config = dict(
    train_examples=38949,
    head_dim=64,
    fused_qkv=True,
    bias='all',
    parallel_block=False,
    inner_norm=False,
    beta2=0.95,
    epochs=88.7,
    lr_schedule='cosine',
    warmup_steps=400,
)
Rows from block 8 of a small masked image model, named by matrix and row number. Rows with one number belong to one neuron. Each number is 128 + 32 x the weight over its row's rms, rounded and kept within 0 to 255. All counts start at 0. Numbers have three digits each.
After each neuron's rows are labels from the 100 images, of 14848, where the neuron reaches its highest value: "strongest on" is what is common among them; "patch colour" is the nearest of a few named colours to the mean colour under the peak. Only what is clearly more common there than usual is listed. The data: photos of plants, animals and fungi (iNaturalist).
# fc1: MLP up (model.blocks.8.mlp.fc1.weight, 640x160), inputs 0-159
# fc2: MLP down (model.blocks.8.mlp.fc2.weight, 160x640, transposed), outputs 0-159

fc1.630:107144185101098130103109122148135153080113150104115169116113077119174106171113137118124140160093089156142118176124060118158114157146161119113088142143119157118118150134095209138085123126159134165080122075146116183114096129148098158125156207124157123170095135083137113196108089086127068142108034121121082192123102134152063152102136212157139135129150109127154123105175094144181173132143120136137175136160051096141133084074136073115113101155124163087149121094084104122188157098137136
fc2.630:106194142147130115073115158082139130097121199174189192105139148134164156108125109136143143138121129167137115120160203164144154119149133167116144123065106116158120096094139102067153134105128123128111122131125133109134196078067140128189051126136112128137168073137067095073159140173118086120117176111151101117173123113115168175134158037173115130154138136093128100103137119125094107111190123159105078103090170123128130124124116187155154150109046124175081146106138078072156160155129120
strongest on: order Passeriformes
patch colour: pink

fc1.530:164142114085124137042157136131144125111161103115100096150155124163128152092162067137116120094096202149115137108138068090157129118145127193090125156088141117056140068102145136116136164115102174113074103154146090134135153047092148169081128127228196129081107130120175167153084174155095148136146156126200079096114138114104148143133143073174128118119102133120133145126105088123124118159109103117138144143166046114180185157157127141142117083139084132111119123157102132160188116119172098
fc2.530:094086146180121167126142083228146148096121156118183123123150129167166140136143143128152143124134098121162081152108160127145137135171158055134178132149121131161116151113139164153171072126146134110151137132073140126151117174214128140152090153155108127121119160095130121127144146112119098130090008109131172160098139118119099127133152206099131125091110112169095101124067109073124144195120125087105169123057151151118117110095057104138184151120145107141130143203152117150155063118070129
strongest on: class Aves; order Passeriformes
patch colour: white

fc1.9:097093146089116126122102168144146129136105113101165120123126095040158148178108073066157138130108164132109139107199160125179100106069127151186148084136142159130114161122143088127174073085140135105088182135176144117105163171101115183122175103135188168163110121127159189092127114134198122150178122130149118126122117125140115127128123133087152182149143169104105098196078109061167090154174131180099134087131124152153135103122069139102175080117107079128147132118144161145148102219165124
fc2.9:143142085111127146110172024182129126146137142133085159143123082114112127133121173192101124147147055129108136183089120138146153125220100096101123107153104118140133120162117151145143162157167144118131130128128120175137134151239113101112091108155059140139144143168108097161138104073102156132109085143127182140141159106125073136137091140157084097121131091121156130068137167175121099067088095087142047124119143131096124156124172093121138181095134152153124102154085096134144104036151156
strongest on: class Insecta; phylum Arthropoda
patch colour: pink

fc1.298:142087170082112168062118122099077112112121165092166121143087070094120119179097123119104121150108124128148150069101111119083086139078109092117136105123160139089083110101101145130130081145137135104139137111197184104123201097099076205083144138131131100075094085105121108193080148107105109097103128179150058066177104147161129137143177160158055109076084151115144103172115107145120143096105131122129078075127136099117096121066132170168161107147178100159083152150131107119110141156125139
fc2.298:149172099114165081174126064105119118169154080112091152143149162156087136141135179076180114097135114155126129197161103133114127126155088161098164103219081136162133111118150124134149119080112122184153150119125047144120117200197147138140139105135158140090163108132151166200162125160129125144139132124139135139097117117150100174110084074115147106136150141107083135086104164121107135201123077119121183133110169129131138169181168089118083094141046154111111102113128129164125056084183129
strongest on: class Insecta; phylum Arthropoda; order Lepidoptera
patch colour: brown

fc1.533:124072131118112207106096118133110107138120134129172085154118113126138161169150141114135155138096182125105127161064123170109101106222095114094199128108146100142136113138103100122121099127071141106110132119144130106033150049172152134151141157172134103111133154137133166126123149145134069124143073174121059138137139144154092157157140174140084084194120128170103153185135140151110103155152102095106214130114141126167153138121092155136168118122177132122099149180079068055182090136161105
fc2.533:062109093157135131162204154152119127115137152116110144103126101089105140141133108149166130144139109133119095085079162121117152111147111107087149117101081077131131181162128141121160119152155136178184151136066185126093137123166136141126191108146100156157141163096069162092103154095044116172162034082133157144123184097148067113098151137189133119120174124159114091198113129179171161149121119178095184122152097138135150097095147189158121130156129149119141183108100085081149110191151128
strongest on: class Aves; order Passeriformes
patch colour: pink

fc1.302:128115128098108161117118214138161122165102086168170120122081095148139150200114137094151136115147105118111130092176053052173169170189069105104100145092130133146151078130135101147148191167141153148064094127117115141122112079125129140138072109115178100125100090126155124131132120104151188149063146147157170163146151142136092145155098169146141128134135125085133125172183110134091082233127124077150149076123173140144125136173113112125151066126195106063136138160137136109101147121149145
fc2.302:103090158131162050096143040137108119098137172167134161125075065177095140141130098128123145137130179145131117170123088154107157118111112171102202108148103135152141117116127138108116129103092140154173153124141132062143121079085144128072074112199144138092114138052074123066072144149143182144055062120142132098105181119137105122128136083127125102111135108125066157098086127142158130143127109181119129121089075125130124110095113075141105104120097100100058137188135141167125109109066106
strongest on: phylum Chordata; class Aves
patch colour: grey

fc1.594:182091097177136137055174116068129117146127135101098145135121104075083149139118095151162119146138088125114177145156143126097108114153126146124133120173190147086136129119113177194150119106083132114063121124137115177102149138187131110055107157076112113072098093137162098175075125107143190167113137159109205105082138145170116105115063173183129122224165179115150104124099129073115120121178156122099082142099156136117122127138132134137053138107156092137112129156126128169140092108173167
fc2.594:091125155079102150114161192092146141124101137110162132138147109081107168086171130148126134133118159129107082090072134182104152135090142080107138163176046147156129130070159141098098135106214126129212148129112141150087113065143147114207162141119134119136126131137097090107141126092098085159157066068137170159114148157128119110134184109133130117067128099178074081132140104143170181090154113218101163156154085118159124116164120152125121129148131122105131166077140070127085145133175117
strongest on: class Aves; order Passeriformes
patch colour: white

fc1.218:087148154054103099134142074135095129170137107154105182110143068096184147128181140096129119082122141124093126160144149114122131169201116104149076117127069135122114115172111142123159126148068153165113127094163198170087076090081097123119137142062147116121152116095160141153080105122130145128114061119102126089068119119098122148142152128116118132148066049135166134168225126191123129090156109167119136089074159100114132161156164161124119072122138101186128165163102159110149180139129121
fc2.218:140074060094126135097096095093128127156134131139145136099181204148149121130127084171129129142143072141176122055164071081150140129115162146101172136176122108121137097153122186133100183124104124125174124151163180097104115083074134122184095109083097136140169131176099149078115127087189105139149151117136092150088176120136125132181115142078121140161083156143145111148161131155154159093205147203129142129116134127120124138130214058148095100186161059160114123137112127124128071140107152
strongest on: order Lepidoptera
patch colour: brown

fc1.300:142126103058144155149139136126123140138148197131111112139102130133152113125163107135089120164094123153184122171143148148099156123096099098100088123139087087128110114104114173152116141116073164140122139080112158100124112110114128147089127110164198115141145183104111121142128113119145204132111150100142111079134094154140163152168109140196084082049097065180095154176093134162164133135138118205072061123121130125152192157125197056144140113057139145115146131078135169126129035161157095
fc2.300:124145190233133109129144074133141131088135136162131101137178081169109133132127107128123144102138139123103119139139134078138142133132167091146237138151109110159134121139126066108166186145157116153201122150109133145084135119094149114154157080153089113144134134125175143139127135132097129147096147127120101200063147125130060138116111165127163121123158157084120107077168124127134149177136140089129144115045077136131113123106082177134119095166150183157111198189135096080138228120118082
strongest on: phylum Chordata; class Aves; order Passeriformes
patch colour: white

fc1.174:219065085096161065116120152172129096066123082153125115123161115125140106116106156080109134091138153109085142119152095154121171135125088126177142103131112129124116098175063090098082110116077129127109147059167212097146154182117101156112084110160113113068109108171130142175111159090198164119075140142146110173094110140118103150106134084138143124148118119147244117172115169097106109114148101123128133145104065138139128097148102185157150103143084141075135146126103141167112145116099090
fc2.174:085074184125119167170106093088121122129124154177123171093170133114205114150119137094112148146131074144166150133153115068139136144179129082156173093161116131132139132128087229119153166127091125166141134124119146141138126143132169128187040136148099158118137183104120170077140115181140118159087079110165124151141100147137131149096120192103137134083118042160165125085142101137120138137162109115133080113110158119119120120195144141109136115116146138189089164119087090089198214168141109
strongest on: phylum Arthropoda; class Insecta; order Lepidoptera; family: Nymphalidae
patch colour: brown

fc1.404:138103128096140143103097117148104094183060103141119122139137123105077146142149152078137104084129103130141120029162107118106159142149134062151160164147173150205155146138110085136130162124143141103139120149111150156135096108135079137145141134124148132148133124131139145144101151117115191114221161132109192230141169123134118137139128174111111132075064134110166184111170082134121090109105136160163104088163174120116136140055153164154152059109176083137155115138117204163123055147156104
fc2.404:128107130168130128070112158142128116160109110143129093147127111168095144146141109130098157138124097139126129166138161139089165125149127133106219152128140128079145133136081000152069142119083133083061158138141153191169130163092135127131162124096077104117084088139125117122093114120148135125115175125107190160131133158132158085183115087094133146147134112168139134171136141069049135123102162083132150108140109122117114136111075189113173107132176034099088159116133080147122054166099088
strongest on: class Insecta; phylum Arthropoda; order Lepidoptera
patch colour: brown

fc1.117:165093127123122087110099124065078158117152080140143073129089183115143160192136116063129107143086167203069121080105115157132208132075125137138088133089114091135151138161143162178136138104182180157111145146121111134111186078124103149108124124157175100164153147099132128113126147079120105119121113138172197103187122112190065168124077137156139089085143132150181145111175148125143096129135068102101141162173112063151162124121058117127099128080100157110157106155113104144151110090131105
fc2.117:087124122147194097153119145122144166110144140103135135094120166127131146070162132138127090134202147079108026140122118149184073074113124112123135182163073078148086140067074103127139107079157178160162106133111103134127141139144135175157160084096107198125140115134110158141180218101126124155148141107165098125063113051037116133132147165121166122126145106132095142140139145127128119125114088150131131134154133172104129097143100147177101073121146105158150090066167094095091101112158102
strongest on: class Mammalia
patch colour: black

fc1.74:170109092130124160162136065160118119110137148076165020089115110118139122149136160162162141131154165181144147104101093102155141102139106112080126160092143100115171136170088160218087137185110176136128108159170144142113111112119060115148177165118171113115140172104141153119129096099126131121160092094151137142094159055141166161114101155131092086111058089100098134069127112107105131164101107163073118081079171114131181143117162094176147108172098123078167175159078127089141143147148132
fc2.74:121075161168111186100181095144071102112135171099098131125113070112104115181132096130105159129118142150148142106049150156119153149157138123117154097120188165095136131186127101109170144140081118079198124079134113087163122186105122128097110115133105107121157163099128093084068135104110119082069142194107157153197144126166157114090119083153136170138081100100201114102130121135119105178108129078156197128152155108161140127196111129134163130175086143146073181143103095105148151146106172
strongest on: phylum Arthropoda; class Insecta
patch colour: green

fc1.180:120145101141145204091115099086142133142151152122104155122078158189199115140113134121089145156146112156112105204145130100202139159109200143097103119103149092142149131087152101163055164144128105133174114141082132079134196142093119106088110163144136115127166134125106083137079165123091105156141067084147074116115145145143203120133132120126131169164052124178107130064058109153114107136102169132118125109122194137136105112166134126137062078189089120142134106170110160100167127114171134
fc2.180:114139182137128058101125094162140126093135130147132165130141100114118121133145137087110137148140191106124114089104140159055125125105050053109096109159095144107139127122119183039166083153141132114115146156159105146155096074097120121212165164163162108088146179083162095108163135122081149143103161095111146112127148132126089148144180047148099143042161052147119128137146131108135155112155114124120139115172120133126119134137082130115167172109124130099110152090115083203085109159066068
strongest on: phylum Chordata; class Aves; order Passeriformes
patch colour: cyan

fc1.409:141123119094168199146138141148154087217120112121193131131139110109186138160107121123066118171114113110152135125198113142139138128101153133089124187187137110083129085151117130190157143153090139132142093089101150103071149094145138124092167130136098160131085139119133075122112179108159160115160108164122088131112123169158190137166148207114081153203092137082136080148132147201145166076150121128131165138162110145132140071135107103141083134109123095131116057095081195180162153129114140
fc2.409:134117128172103161112127108160114105122109184150146138139181101136134146141148068147109139151119182161155105080113126115127158175105193127104211132135068124150137111120175028131137144113100141121169159138129112138136128196201120143184084089108148098177078048124092095125133153195141136128091138094152150172127168143131116136125122172153126138167086105183023134136128148096134140143086127177133134126117156128135132118157108074118157095139153086104143179100127109073096169145050113
strongest on: class Aves; order Passeriformes
patch colour: white; pink

fc1.128:164096144042140107131089152146125117140091114139163089164063089119105117148148085072151154154145074135115130114114025086159140141194116126079098138112090124093109141133084134096180126098098119156097129124150127107102117086071112100128149122130153132092106083088164069054110167153153145141114080077127153084188178133115063099207181163157132139123147108085124143121141138135113144182190119130118084130140107117119091131133099140140140097132196134045091134142131149133089140150153158
fc2.128:126072172099114164159170099150129136127121107115128150121018115108113122142129081164142140144152081146125119156118072137125133142154160072154132131206083130101143096145102151188158071116131125154124089118126138137117143158067122120090208138183097138157104152182096105112102125094157127137064161121121084085065156136127080144139151059094137130146101035136122146081134137159145124172119144174123079132117098137122142156138112074121097101131045174146178103132118087155122093096067117
strongest on: order Anseriformes; family: Anatidae
patch colour: grey

fc1.160:181092085117124179115084168144145125175125081168082120129095157089120156140177190106133126093172166182074125132178108164153135135131145068128140149113151144119116133123095097184143186125124144153128109126124075162126054092123125120134132143100108098061155127149146179144121167153125206140093140120157147150027104143119120154107075136158128098126133147075129134118148130159133124197104110168109121096163169117124144153173131066146117041103110107130183123153098215121152113125173085
fc2.160:113192177118104119115170124143116106081138142047168130149121106108147128137119102158131147111111060127179129174076092097118126127106113192105157138114124141120142121135139194132108070108092132106104130105128163078077174176207149127144096127150081117138121104144123126082149126124131100105120134110104127119255134125143081101159194101119094145157113135137179110149121120091099088090112151088129146120120105115124091112125086198125121199121114127114037139123136055182146112116177190
strongest on: phylum Chordata; class Aves; order Passeriformes
patch colour: cyan

fc1.166:166164157129125153102164181108092079128137158122159105141092137116184165159144164108107120123137144133084154206165147204158136132103090151185120122177105147175125050158132164103096095131151136117091175135116137145074132089162116139106025115123102135122130087143113134183110145072143114134060140115188137144118128172135057128132126154158109100148131098156165143043138162105097119176160116127077106134169075146124115122130115169135206073146156152131151118099152149131124050143143104
fc2.166:094131178191125091120164092094091096098131065123095145147092110105122127152126119124094142109103149156080143174165134144155145132092061154118113109088099135144145071133091139080166170116164114119157187106100072144123149089139141133094090109152090110104098083123062136139115134120127092135061230141120118063204118143153084134091090081195133118133163124169134144076090133078146154172162124095122133123124052116128148145175142183130154159095136144171073155093119118163108087118099106
strongest on: phylum Arthropoda; class Insecta; order Lepidoptera
patch colour: pink; purple

fc1.618:091146063044161116088196103115114103105145227158170114131179094118108147145132123123101127098099156152086116058181142081114147138149137139128101182184124146130112102172120087132102151133068133098060115083133153106123111076071108128109148120138155121143127118162116140148117133179154165135122174156137026193113134115131145086179103163125138107178098177118139180144105127154091106168156131161167101113128156092144097156098163088158127136123078129109161081197156150145136126109147118
fc2.618:136105083158141039178123075083103107190133196189131145124097157123085137152145111167149153145139138163143166159106193070144148113094167187130169132167106124157150158146118157176098102117097132101129105126085135098142114083152140131094105119134161182140124133216100160160117115135139156134145082144140085094060110116139182112138185144154138088174087147150125112079119138155141149178129116146132116134067162111135130116174159061150053131058124139141105090164126148135195132103151165
strongest on: order Passeriformes
patch colour: white; pink

fc1.88:158146126129130141118088155142145122087161187164163125164026112151114130168118154180116133108145131137097129138127084166089142105123099115102111117219110121146129080141102097129116110119149122136128132118094065143146157110189131125105072130149132123142156110204120103190132109100092164093085249160116127116208113081150118137098119192177095099149164150113122132100120152084121142116143124088134149095122068131124103135109095144136134147113156198139090137180125081211108097106074147
fc2.88:139188120180129209091132124117110115113146148132182128092034131097126136150132139173087142124136140140114087107120151135125150129124118136121114139157114144183139109131135149160144155088140133149157147106118106062105156189126123115064081107164123120156139082171105116188134139099070162125131246130132178105232152127152101150109104144208117129145133198066109130109080147113134165096139099122122146135112158142125129169150103104128125082113145195169123147108130101149112096142030139
strongest on: phylum Arthropoda; class Insecta; order Lepidoptera
patch colour: pink

fc1.581:172114138096124177123114132169124140158122179176087114129132160185139104166148207177122157146156143137131091123161121116151167115172168154122080187067205109088129135153156079115116136159150164081147100148167176121095138090090075166141176154139148093090175182110128143175116144137142167040141066053153106129083140103100168132131135158138150164188153205114148165117097104138108119132138140135100131140159175107132128085105149115161173127171125181153123105167117169092144153111158103
fc2.581:143187099201117112139140076057101105182111096172156118151105134101124126150129125119117154120099140164159158226076180150109160129090105176113179094214123146098146103155062153130068098131137120118169126115124130109126151087090115121145143178158103115099136082176108080120070103105127128128098205127124096116214097140148141143148137050119071116148082150150140078134135135155108129198101129096103112123169135097131107150151161159119144092142103106144112171145112115108159076116113177
strongest on: phylum Arthropoda; class Insecta
patch colour: green

fc1.202:160101231147141052127192095123110149153149153146138119136086133098136165089139098118095140116078122120116128051071129166129127085132139152175157133153126116177167099104090062094108099114140131122146095099203104099105163137109107131091246084159122123145179183153100161102122114116115109107177074126134113138103094151149148147120135139163093108154087129101120157080102153121134149136154164141120107162133140135141150063123119205120064108155069194108087110126120135135142153102142090
fc2.202:126113092169134169110130174184136122125158117139088140138222124169115114145130164125149127133131170122137129157136086113104137131104094101115098094077142122137121119110148199088160110142109126154107152144076183144126107104180144140146058144094170129111113135043149115150140125093132187151129133122137163195174120124123158096118103163114162111043162095126118097204167118150147135115064107130141194112083100137120118176152131036135171200112234107116131129083129101131091136120128130
strongest on: phylum Chordata; class Aves; order Passeriformes
patch colour: pink

fc1.536:097116142192091125088151117146102133130066116111103077115166037112049076119102123141098158074141113089123105119162133090101173175090124135126104183067163128154127114119129135102160117115161162107157149146124102203112096166121136099070149119112169151113109152077196096157072147057128183133131106152131152147110177118156130161183134121106133177111166111121156059165169079146132126094100118119126170098126162155102144116123144135173117099181144155075100123127097171132173179172105162
fc2.536:089140168093132092180107103075133157120144136158173147098090168115150120148152094118115137148140194123107102077162191147165112115093135107117132143128065128161122125134131123194146102130102136110163144117156122126122166068077129136149049164148177171136145113168098141024140146146100104134158191111123069123100127099118040122130126158154111112107107104186045139120031163126156135152158120116149127136023100154132127160149147157127102104114121115117136099135132086087119091142164097
strongest on: phylum Arthropoda; class Insecta; order Lepidoptera
patch colour: brown