config.yaml
train_examples: 38949
image_size: 64
mlp_ratio: 4
positions: "rope"
steps: 13500
batch_size: 256
Rows from block 2 of a small masked image model, named by matrix and row number. Rows with one number belong to one neuron. Each number is 50 + 10 x the weight over its row's rms, rounded and kept within 0 to 99. All counts start at 0.
After each neuron's rows are labels from the 100 images, of 14848, where the neuron reaches its highest value: "place" is the part of the image that holds the peak. Only what is clearly more common there than usual is listed. The data: photos of plants, animals and fungi (iNaturalist).
# fc1: MLP up (model.blocks.2.mlp.fc1.weight, 640x160), inputs 0-79
# fc2: MLP down (model.blocks.2.mlp.fc2.weight, 160x640, transposed), outputs 0-79

fc1.494:60 55 33 53 41 49 48 45 42 29 37 59 59 56 47 58 70 70 34 62 51 47 54 54 45 50 49 43 42 54 46 70 31 40 41 41 64 49 49 56 61 43 38 52 37 53 52 54 57 57 37 49 46 60 39 61 51 36 54 48 50 50 38 50 40 45 42 41 55 73 52 53 35 36 42 32 47 65 46 38
fc2.494:23 68 68 49 64 58 72 60 34 51 42 47 61 58 37 35 48 48 39 23 57 55 40 44 60 42 49 56 50 50 56 54 55 53 40 48 38 54 41 29 51 50 49 62 43 44 57 49 44 55 36 51 42 54 33 59 56 59 58 36 68 66 69 46 45 38 51 56 48 41 44 42 43 60 50 52 48 36 43 51
place: top left

fc1.277:46 54 48 64 26 51 55 44 38 56 50 53 28 55 42 55 62 47 51 58 55 41 57 64 51 53 53 33 70 75 55 57 56 43 48 51 42 52 35 33 52 39 61 56 49 48 64 41 43 32 36 63 54 51 62 53 38 54 52 44 42 53 68 59 47 55 47 52 45 44 43 50 43 42 64 50 57 66 55 64
fc2.277:50 74 68 64 50 54 56 53 50 50 48 31 53 40 62 60 54 61 57 51 66 80 58 46 54 56 57 50 49 72 47 48 54 56 37 47 52 64 52 53 47 36 46 64 49 28 32 42 59 54 47 49 55 65 46 27 50 29 40 38 35 60 58 41 45 39 41 48 45 38 49 60 42 50 43 39 40 57 56 53
place: top left

fc1.620:55 43 40 58 57 57 65 52 65 46 54 37 55 38 46 62 60 48 39 38 48 44 50 67 47 58 67 34 44 61 64 31 36 63 50 47 35 58 51 54 54 60 63 32 45 49 44 61 64 53 59 54 55 49 57 60 38 40 53 59 35 52 61 65 50 53 40 65 66 40 35 36 49 43 46 51 48 53 62 50
fc2.620:32 36 64 58 38 43 49 40 50 45 45 54 47 49 42 50 32 51 56 56 44 63 37 54 58 58 54 52 59 48 50 55 51 51 53 44 42 53 39 55 38 56 51 63 41 47 63 51 53 41 33 49 68 47 47 54 55 32 47 65 45 35 46 50 39 76 57 43 47 51 36 62 47 45 38 60 52 63 55 42
place: top left; top right

fc1.541:39 49 57 59 55 41 54 54 40 52 50 55 37 48 59 47 44 46 39 45 59 43 34 50 54 65 46 50 61 65 35 34 57 49 41 65 35 41 51 59 40 60 61 60 49 35 50 54 70 41 39 46 53 63 58 53 57 49 40 61 55 78 78 61 32 69 48 54 55 48 47 54 46 51 51 28 61 53 31 62
fc2.541:53 51 52 71 61 58 42 55 31 49 42 37 45 37 41 52 44 45 54 33 47 51 51 48 57 41 67 61 51 49 29 46 53 55 55 56 41 47 55 56 62 61 41 62 43 45 37 59 45 58 53 54 45 57 45 38 52 56 65 39 55 46 62 48 50 52 44 49 52 42 49 55 50 52 57 47 48 41 33 59
place: top right

fc1.275:54 54 41 47 57 48 62 42 53 44 48 45 49 40 49 55 52 68 38 50 44 58 66 64 56 66 62 48 42 73 53 61 43 46 29 40 34 33 60 52 53 43 61 51 44 41 58 50 53 55 55 55 56 51 47 43 47 42 43 42 46 49 50 54 42 44 37 50 62 29 62 49 50 48 51 53 58 55 45 46
fc2.275:55 54 57 29 46 59 43 67 55 54 47 46 55 53 58 39 62 45 51 51 52 30 44 46 56 51 31 63 45 53 46 44 49 56 58 37 45 60 52 34 75 63 59 65 54 56 36 69 52 37 54 45 41 51 48 44 59 61 38 49 67 53 54 54 46 53 51 38 34 76 55 42 45 38 36 53 55 52 57 64
place: centre

fc1.301:61 58 55 33 59 47 48 39 57 43 47 42 54 53 49 59 54 60 49 49 49 37 62 56 45 60 50 47 38 58 41 49 67 56 51 60 52 59 54 55 48 67 64 46 61 45 60 34 51 66 62 60 53 58 42 37 45 66 69 31 47 56 49 59 59 59 65 58 60 56 56 54 56 48 62 45 53 59 69 48
fc2.301:60 56 36 49 57 69 67 49 67 49 42 49 42 58 55 50 54 56 48 28 54 79 38 38 59 48 46 58 53 66 45 56 62 48 32 51 46 55 59 28 48 53 43 51 55 45 50 56 47 49 38 44 53 50 31 64 50 38 47 43 38 46 49 46 38 47 35 46 52 44 63 37 43 54 71 54 45 30 52 55
place: bottom centre

fc1.582:45 39 66 57 58 56 49 42 61 46 51 38 48 44 63 30 45 32 47 74 44 46 47 44 60 47 57 48 59 54 53 48 49 55 48 58 52 58 66 62 40 55 41 50 53 44 30 49 59 35 52 56 55 43 32 41 58 44 46 51 62 58 37 54 55 53 51 53 32 40 55 48 66 23 67 53 51 50 59 52
fc2.582:61 58 34 64 50 44 60 47 63 60 47 48 64 47 54 64 41 56 54 62 36 45 30 58 48 60 60 54 51 43 48 50 32 47 48 57 16 40 59 36 45 46 48 39 41 70 50 55 47 47 33 56 50 41 53 57 42 55 79 54 60 38 43 43 37 47 50 42 52 51 38 64 48 59 38 45 52 63 41 38
place: bottom left

fc1.188:39 54 42 56 36 56 37 41 61 47 51 54 47 51 57 46 53 55 44 49 37 46 37 61 54 62 61 63 38 54 58 39 49 62 47 56 59 50 56 52 48 63 49 53 59 48 56 66 52 42 59 53 57 35 24 47 54 55 60 40 69 39 63 61 26 65 36 42 55 48 60 45 54 53 54 69 52 56 44 58
fc2.188:55 33 36 64 47 43 47 54 45 71 57 60 35 50 43 43 58 51 52 53 43 59 58 43 50 48 52 51 44 48 56 51 35 48 60 50 43 31 35 63 65 57 53 55 45 61 56 45 43 79 77 45 55 43 67 65 48 49 52 61 60 44 61 52 68 72 56 51 50 70 33 73 46 59 59 56 50 62 42 48
place: bottom left; top left

fc1.171:39 57 35 66 47 49 46 32 61 49 33 26 67 38 68 55 65 36 47 45 63 47 65 47 56 58 49 46 49 50 51 48 75 66 47 54 43 45 37 41 48 48 49 35 39 50 63 36 50 31 39 58 51 60 52 47 61 48 34 50 49 52 59 62 39 63 47 43 48 37 41 48 52 37 43 38 44 58 62 55
fc2.171:45 74 56 50 33 45 36 43 58 51 69 50 35 43 31 54 49 37 45 67 48 57 47 56 39 45 67 64 46 37 49 45 30 56 65 51 46 58 64 43 45 55 52 51 52 59 41 54 49 44 36 38 43 54 55 39 49 50 58 58 60 30 54 48 63 43 55 48 55 33 38 54 61 55 36 47 51 42 48 54
place: top left

fc1.507:35 42 68 58 50 54 51 59 57 50 51 46 52 48 56 45 58 39 55 42 39 50 59 56 43 55 47 38 40 71 46 38 48 49 38 45 57 58 59 40 58 46 49 50 35 49 52 34 69 53 33 54 56 59 63 50 40 35 61 47 51 54 56 38 37 33 50 65 70 39 44 58 52 40 36 48 37 55 39 56
fc2.507:52 51 35 61 40 45 52 46 61 71 57 48 64 45 57 67 47 49 38 48 50 48 42 60 49 47 54 63 57 31 50 44 41 58 58 51 45 64 33 37 35 55 49 49 43 57 59 48 52 45 49 57 45 54 60 36 71 58 39 63 52 39 47 51 59 54 60 58 52 43 39 50 52 52 47 51 55 45 92 53
place: centre; top centre

fc1.68:66 58 15 41 44 49 67 57 33 43 52 42 52 48 49 68 60 69 56 48 54 68 65 65 58 50 41 46 46 43 38 51 64 55 50 50 34 56 53 60 24 53 45 73 47 51 43 31 48 47 72 66 56 44 59 44 59 54 61 56 52 47 49 49 41 54 51 59 33 61 66 31 58 53 54 54 41 62 52 53
fc2.68:34 31 61 51 40 44 55 58 41 37 54 59 48 51 29 42 51 41 67 49 59 43 38 42 56 50 55 44 52 55 49 40 46 48 50 56 58 57 48 46 74 44 56 15 57 56 68 51 43 55 40 53 54 52 51 40 35 46 51 48 25 45 55 60 30 37 47 45 57 43 60 55 43 50 48 51 54 52 57 33
place: bottom centre

fc1.160:51 61 25 27 53 47 51 43 51 28 52 59 60 53 52 55 50 60 56 66 61 67 58 61 50 51 56 55 47 57 39 46 62 51 40 51 49 57 53 59 32 54 52 48 54 49 32 42 59 46 79 57 59 62 40 51 54 56 65 58 64 51 43 52 55 48 30 46 74 44 80 52 46 49 47 55 49 60 33 58
fc2.160:50 59 61 51 36 44 52 38 35 56 57 55 56 58 48 30 54 56 50 47 30 42 41 56 40 57 58 54 48 59 60 50 40 47 41 57 49 43 51 49 40 57 54 52 55 30 48 33 48 60 56 60 64 53 52 45 50 61 25 41 44 44 56 56 51 62 51 56 38 47 51 56 47 42 53 59 53 50 77 57
place: bottom centre

fc1.299:44 46 53 43 45 52 33 58 58 50 55 41 49 41 54 53 59 68 53 29 32 47 67 55 40 58 56 54 45 59 49 61 48 51 44 62 40 39 30 59 70 67 59 40 61 51 51 57 54 46 53 43 68 62 57 40 59 42 39 64 49 44 46 48 44 24 53 62 62 62 43 55 50 34 56 66 51 68 42 53
fc2.299:67 47 65 56 47 39 54 51 59 65 70 59 53 52 51 58 51 57 49 60 46 60 53 54 24 51 46 50 52 25 51 52 40 52 46 44 50 54 69 37 59 46 54 44 50 45 49 57 54 40 37 44 48 42 53 38 54 71 45 61 36 27 50 48 58 68 55 60 39 57 38 59 46 43 52 64 47 61 60 47
place: top right; top left

fc1.196:43 48 55 59 54 68 55 36 45 28 46 51 60 49 42 49 49 39 60 59 40 57 54 73 54 61 61 46 46 64 58 49 55 58 63 57 60 63 33 63 53 52 61 54 58 50 32 52 61 55 33 53 47 59 48 36 40 48 45 40 50 50 59 61 52 47 51 51 61 49 46 54 39 22 58 52 62 62 50 54
fc2.196:57 46 45 50 53 46 30 62 52 43 53 48 49 46 44 38 62 37 51 56 49 44 57 47 43 42 43 36 48 35 60 43 58 45 51 43 57 54 55 64 64 55 51 41 56 45 48 62 41 45 47 50 34 47 55 29 60 47 67 57 53 50 48 57 43 42 49 53 24 57 38 52 60 44 40 61 59 48 34 39
place: bottom left

fc1.124:39 54 51 42 49 48 50 41 33 33 53 62 51 30 50 42 37 40 53 65 45 63 30 57 56 53 60 35 42 51 46 45 61 51 49 56 57 44 53 73 46 50 30 55 55 39 49 62 48 53 43 49 60 34 36 66 46 47 61 44 59 45 31 44 44 52 44 48 57 43 47 38 43 39 61 40 44 50 49 54
fc2.124:46 37 43 57 50 58 62 39 49 47 31 42 31 51 41 59 52 46 53 53 41 32 43 45 58 41 59 53 63 75 48 45 60 63 49 48 45 47 42 12 62 55 48 51 48 41 56 54 56 46 58 40 45 56 48 49 51 49 40 33 32 53 42 46 51 34 39 42 61 44 67 63 53 55 65 48 51 62 63 43
place: top right

fc1.169:58 45 38 37 51 29 71 48 38 43 57 53 65 46 40 40 37 64 52 58 47 46 58 66 39 47 47 41 50 61 42 48 41 54 44 54 55 34 59 61 39 62 46 51 58 38 56 55 47 55 39 44 41 44 48 53 55 40 47 66 48 43 58 64 41 41 63 54 68 45 51 55 46 37 70 51 50 37 36 34
fc2.169:38 53 23 53 50 41 67 51 64 46 53 56 63 59 57 57 42 39 41 38 56 48 65 53 53 48 58 58 53 48 46 52 47 48 32 52 42 53 87 59 45 58 50 38 48 59 44 42 51 50 47 32 49 51 41 41 37 29 52 52 29 63 46 52 45 34 43 49 53 52 70 57 48 58 47 50 56 39 39 33
place: top left

fc1.123:35 63 39 33 59 41 33 36 59 39 50 55 30 45 51 61 43 56 43 70 70 62 60 65 51 42 65 54 59 55 57 43 77 56 34 41 55 53 69 41 39 51 49 64 51 49 45 54 66 52 78 48 51 48 31 55 58 59 51 42 47 51 57 43 68 23 36 44 54 55 59 40 48 47 59 41 58 36 47 41
fc2.123:74 50 56 51 64 61 54 58 52 49 51 56 52 39 51 48 47 40 55 64 69 44 45 52 67 55 36 41 40 28 47 44 53 65 65 37 52 54 39 55 62 58 45 56 50 47 48 27 53 40 32 35 24 57 56 48 52 63 55 50 59 54 43 63 49 56 54 28 42 61 38 54 59 55 51 36 66 50 40 71
place: top right

fc1.294:45 51 56 65 41 77 34 47 49 64 67 55 42 43 56 36 52 60 63 47 35 45 52 47 44 42 52 58 49 67 38 52 56 44 57 43 43 55 34 47 57 58 53 49 63 46 66 41 36 45 60 57 54 51 45 56 46 44 53 75 51 36 49 46 67 86 39 44 59 59 76 64 57 46 49 48 64 55 59 52
fc2.294:56 60 45 43 54 56 49 51 68 56 43 52 64 57 44 69 51 49 50 48 65 41 43 47 54 46 39 53 52 50 52 51 48 52 41 46 46 53 78 51 58 58 52 45 58 54 48 59 48 65 56 47 35 47 54 60 52 51 51 41 51 51 42 49 47 26 51 40 38 73 55 51 60 62 54 51 49 47 33 52
place: centre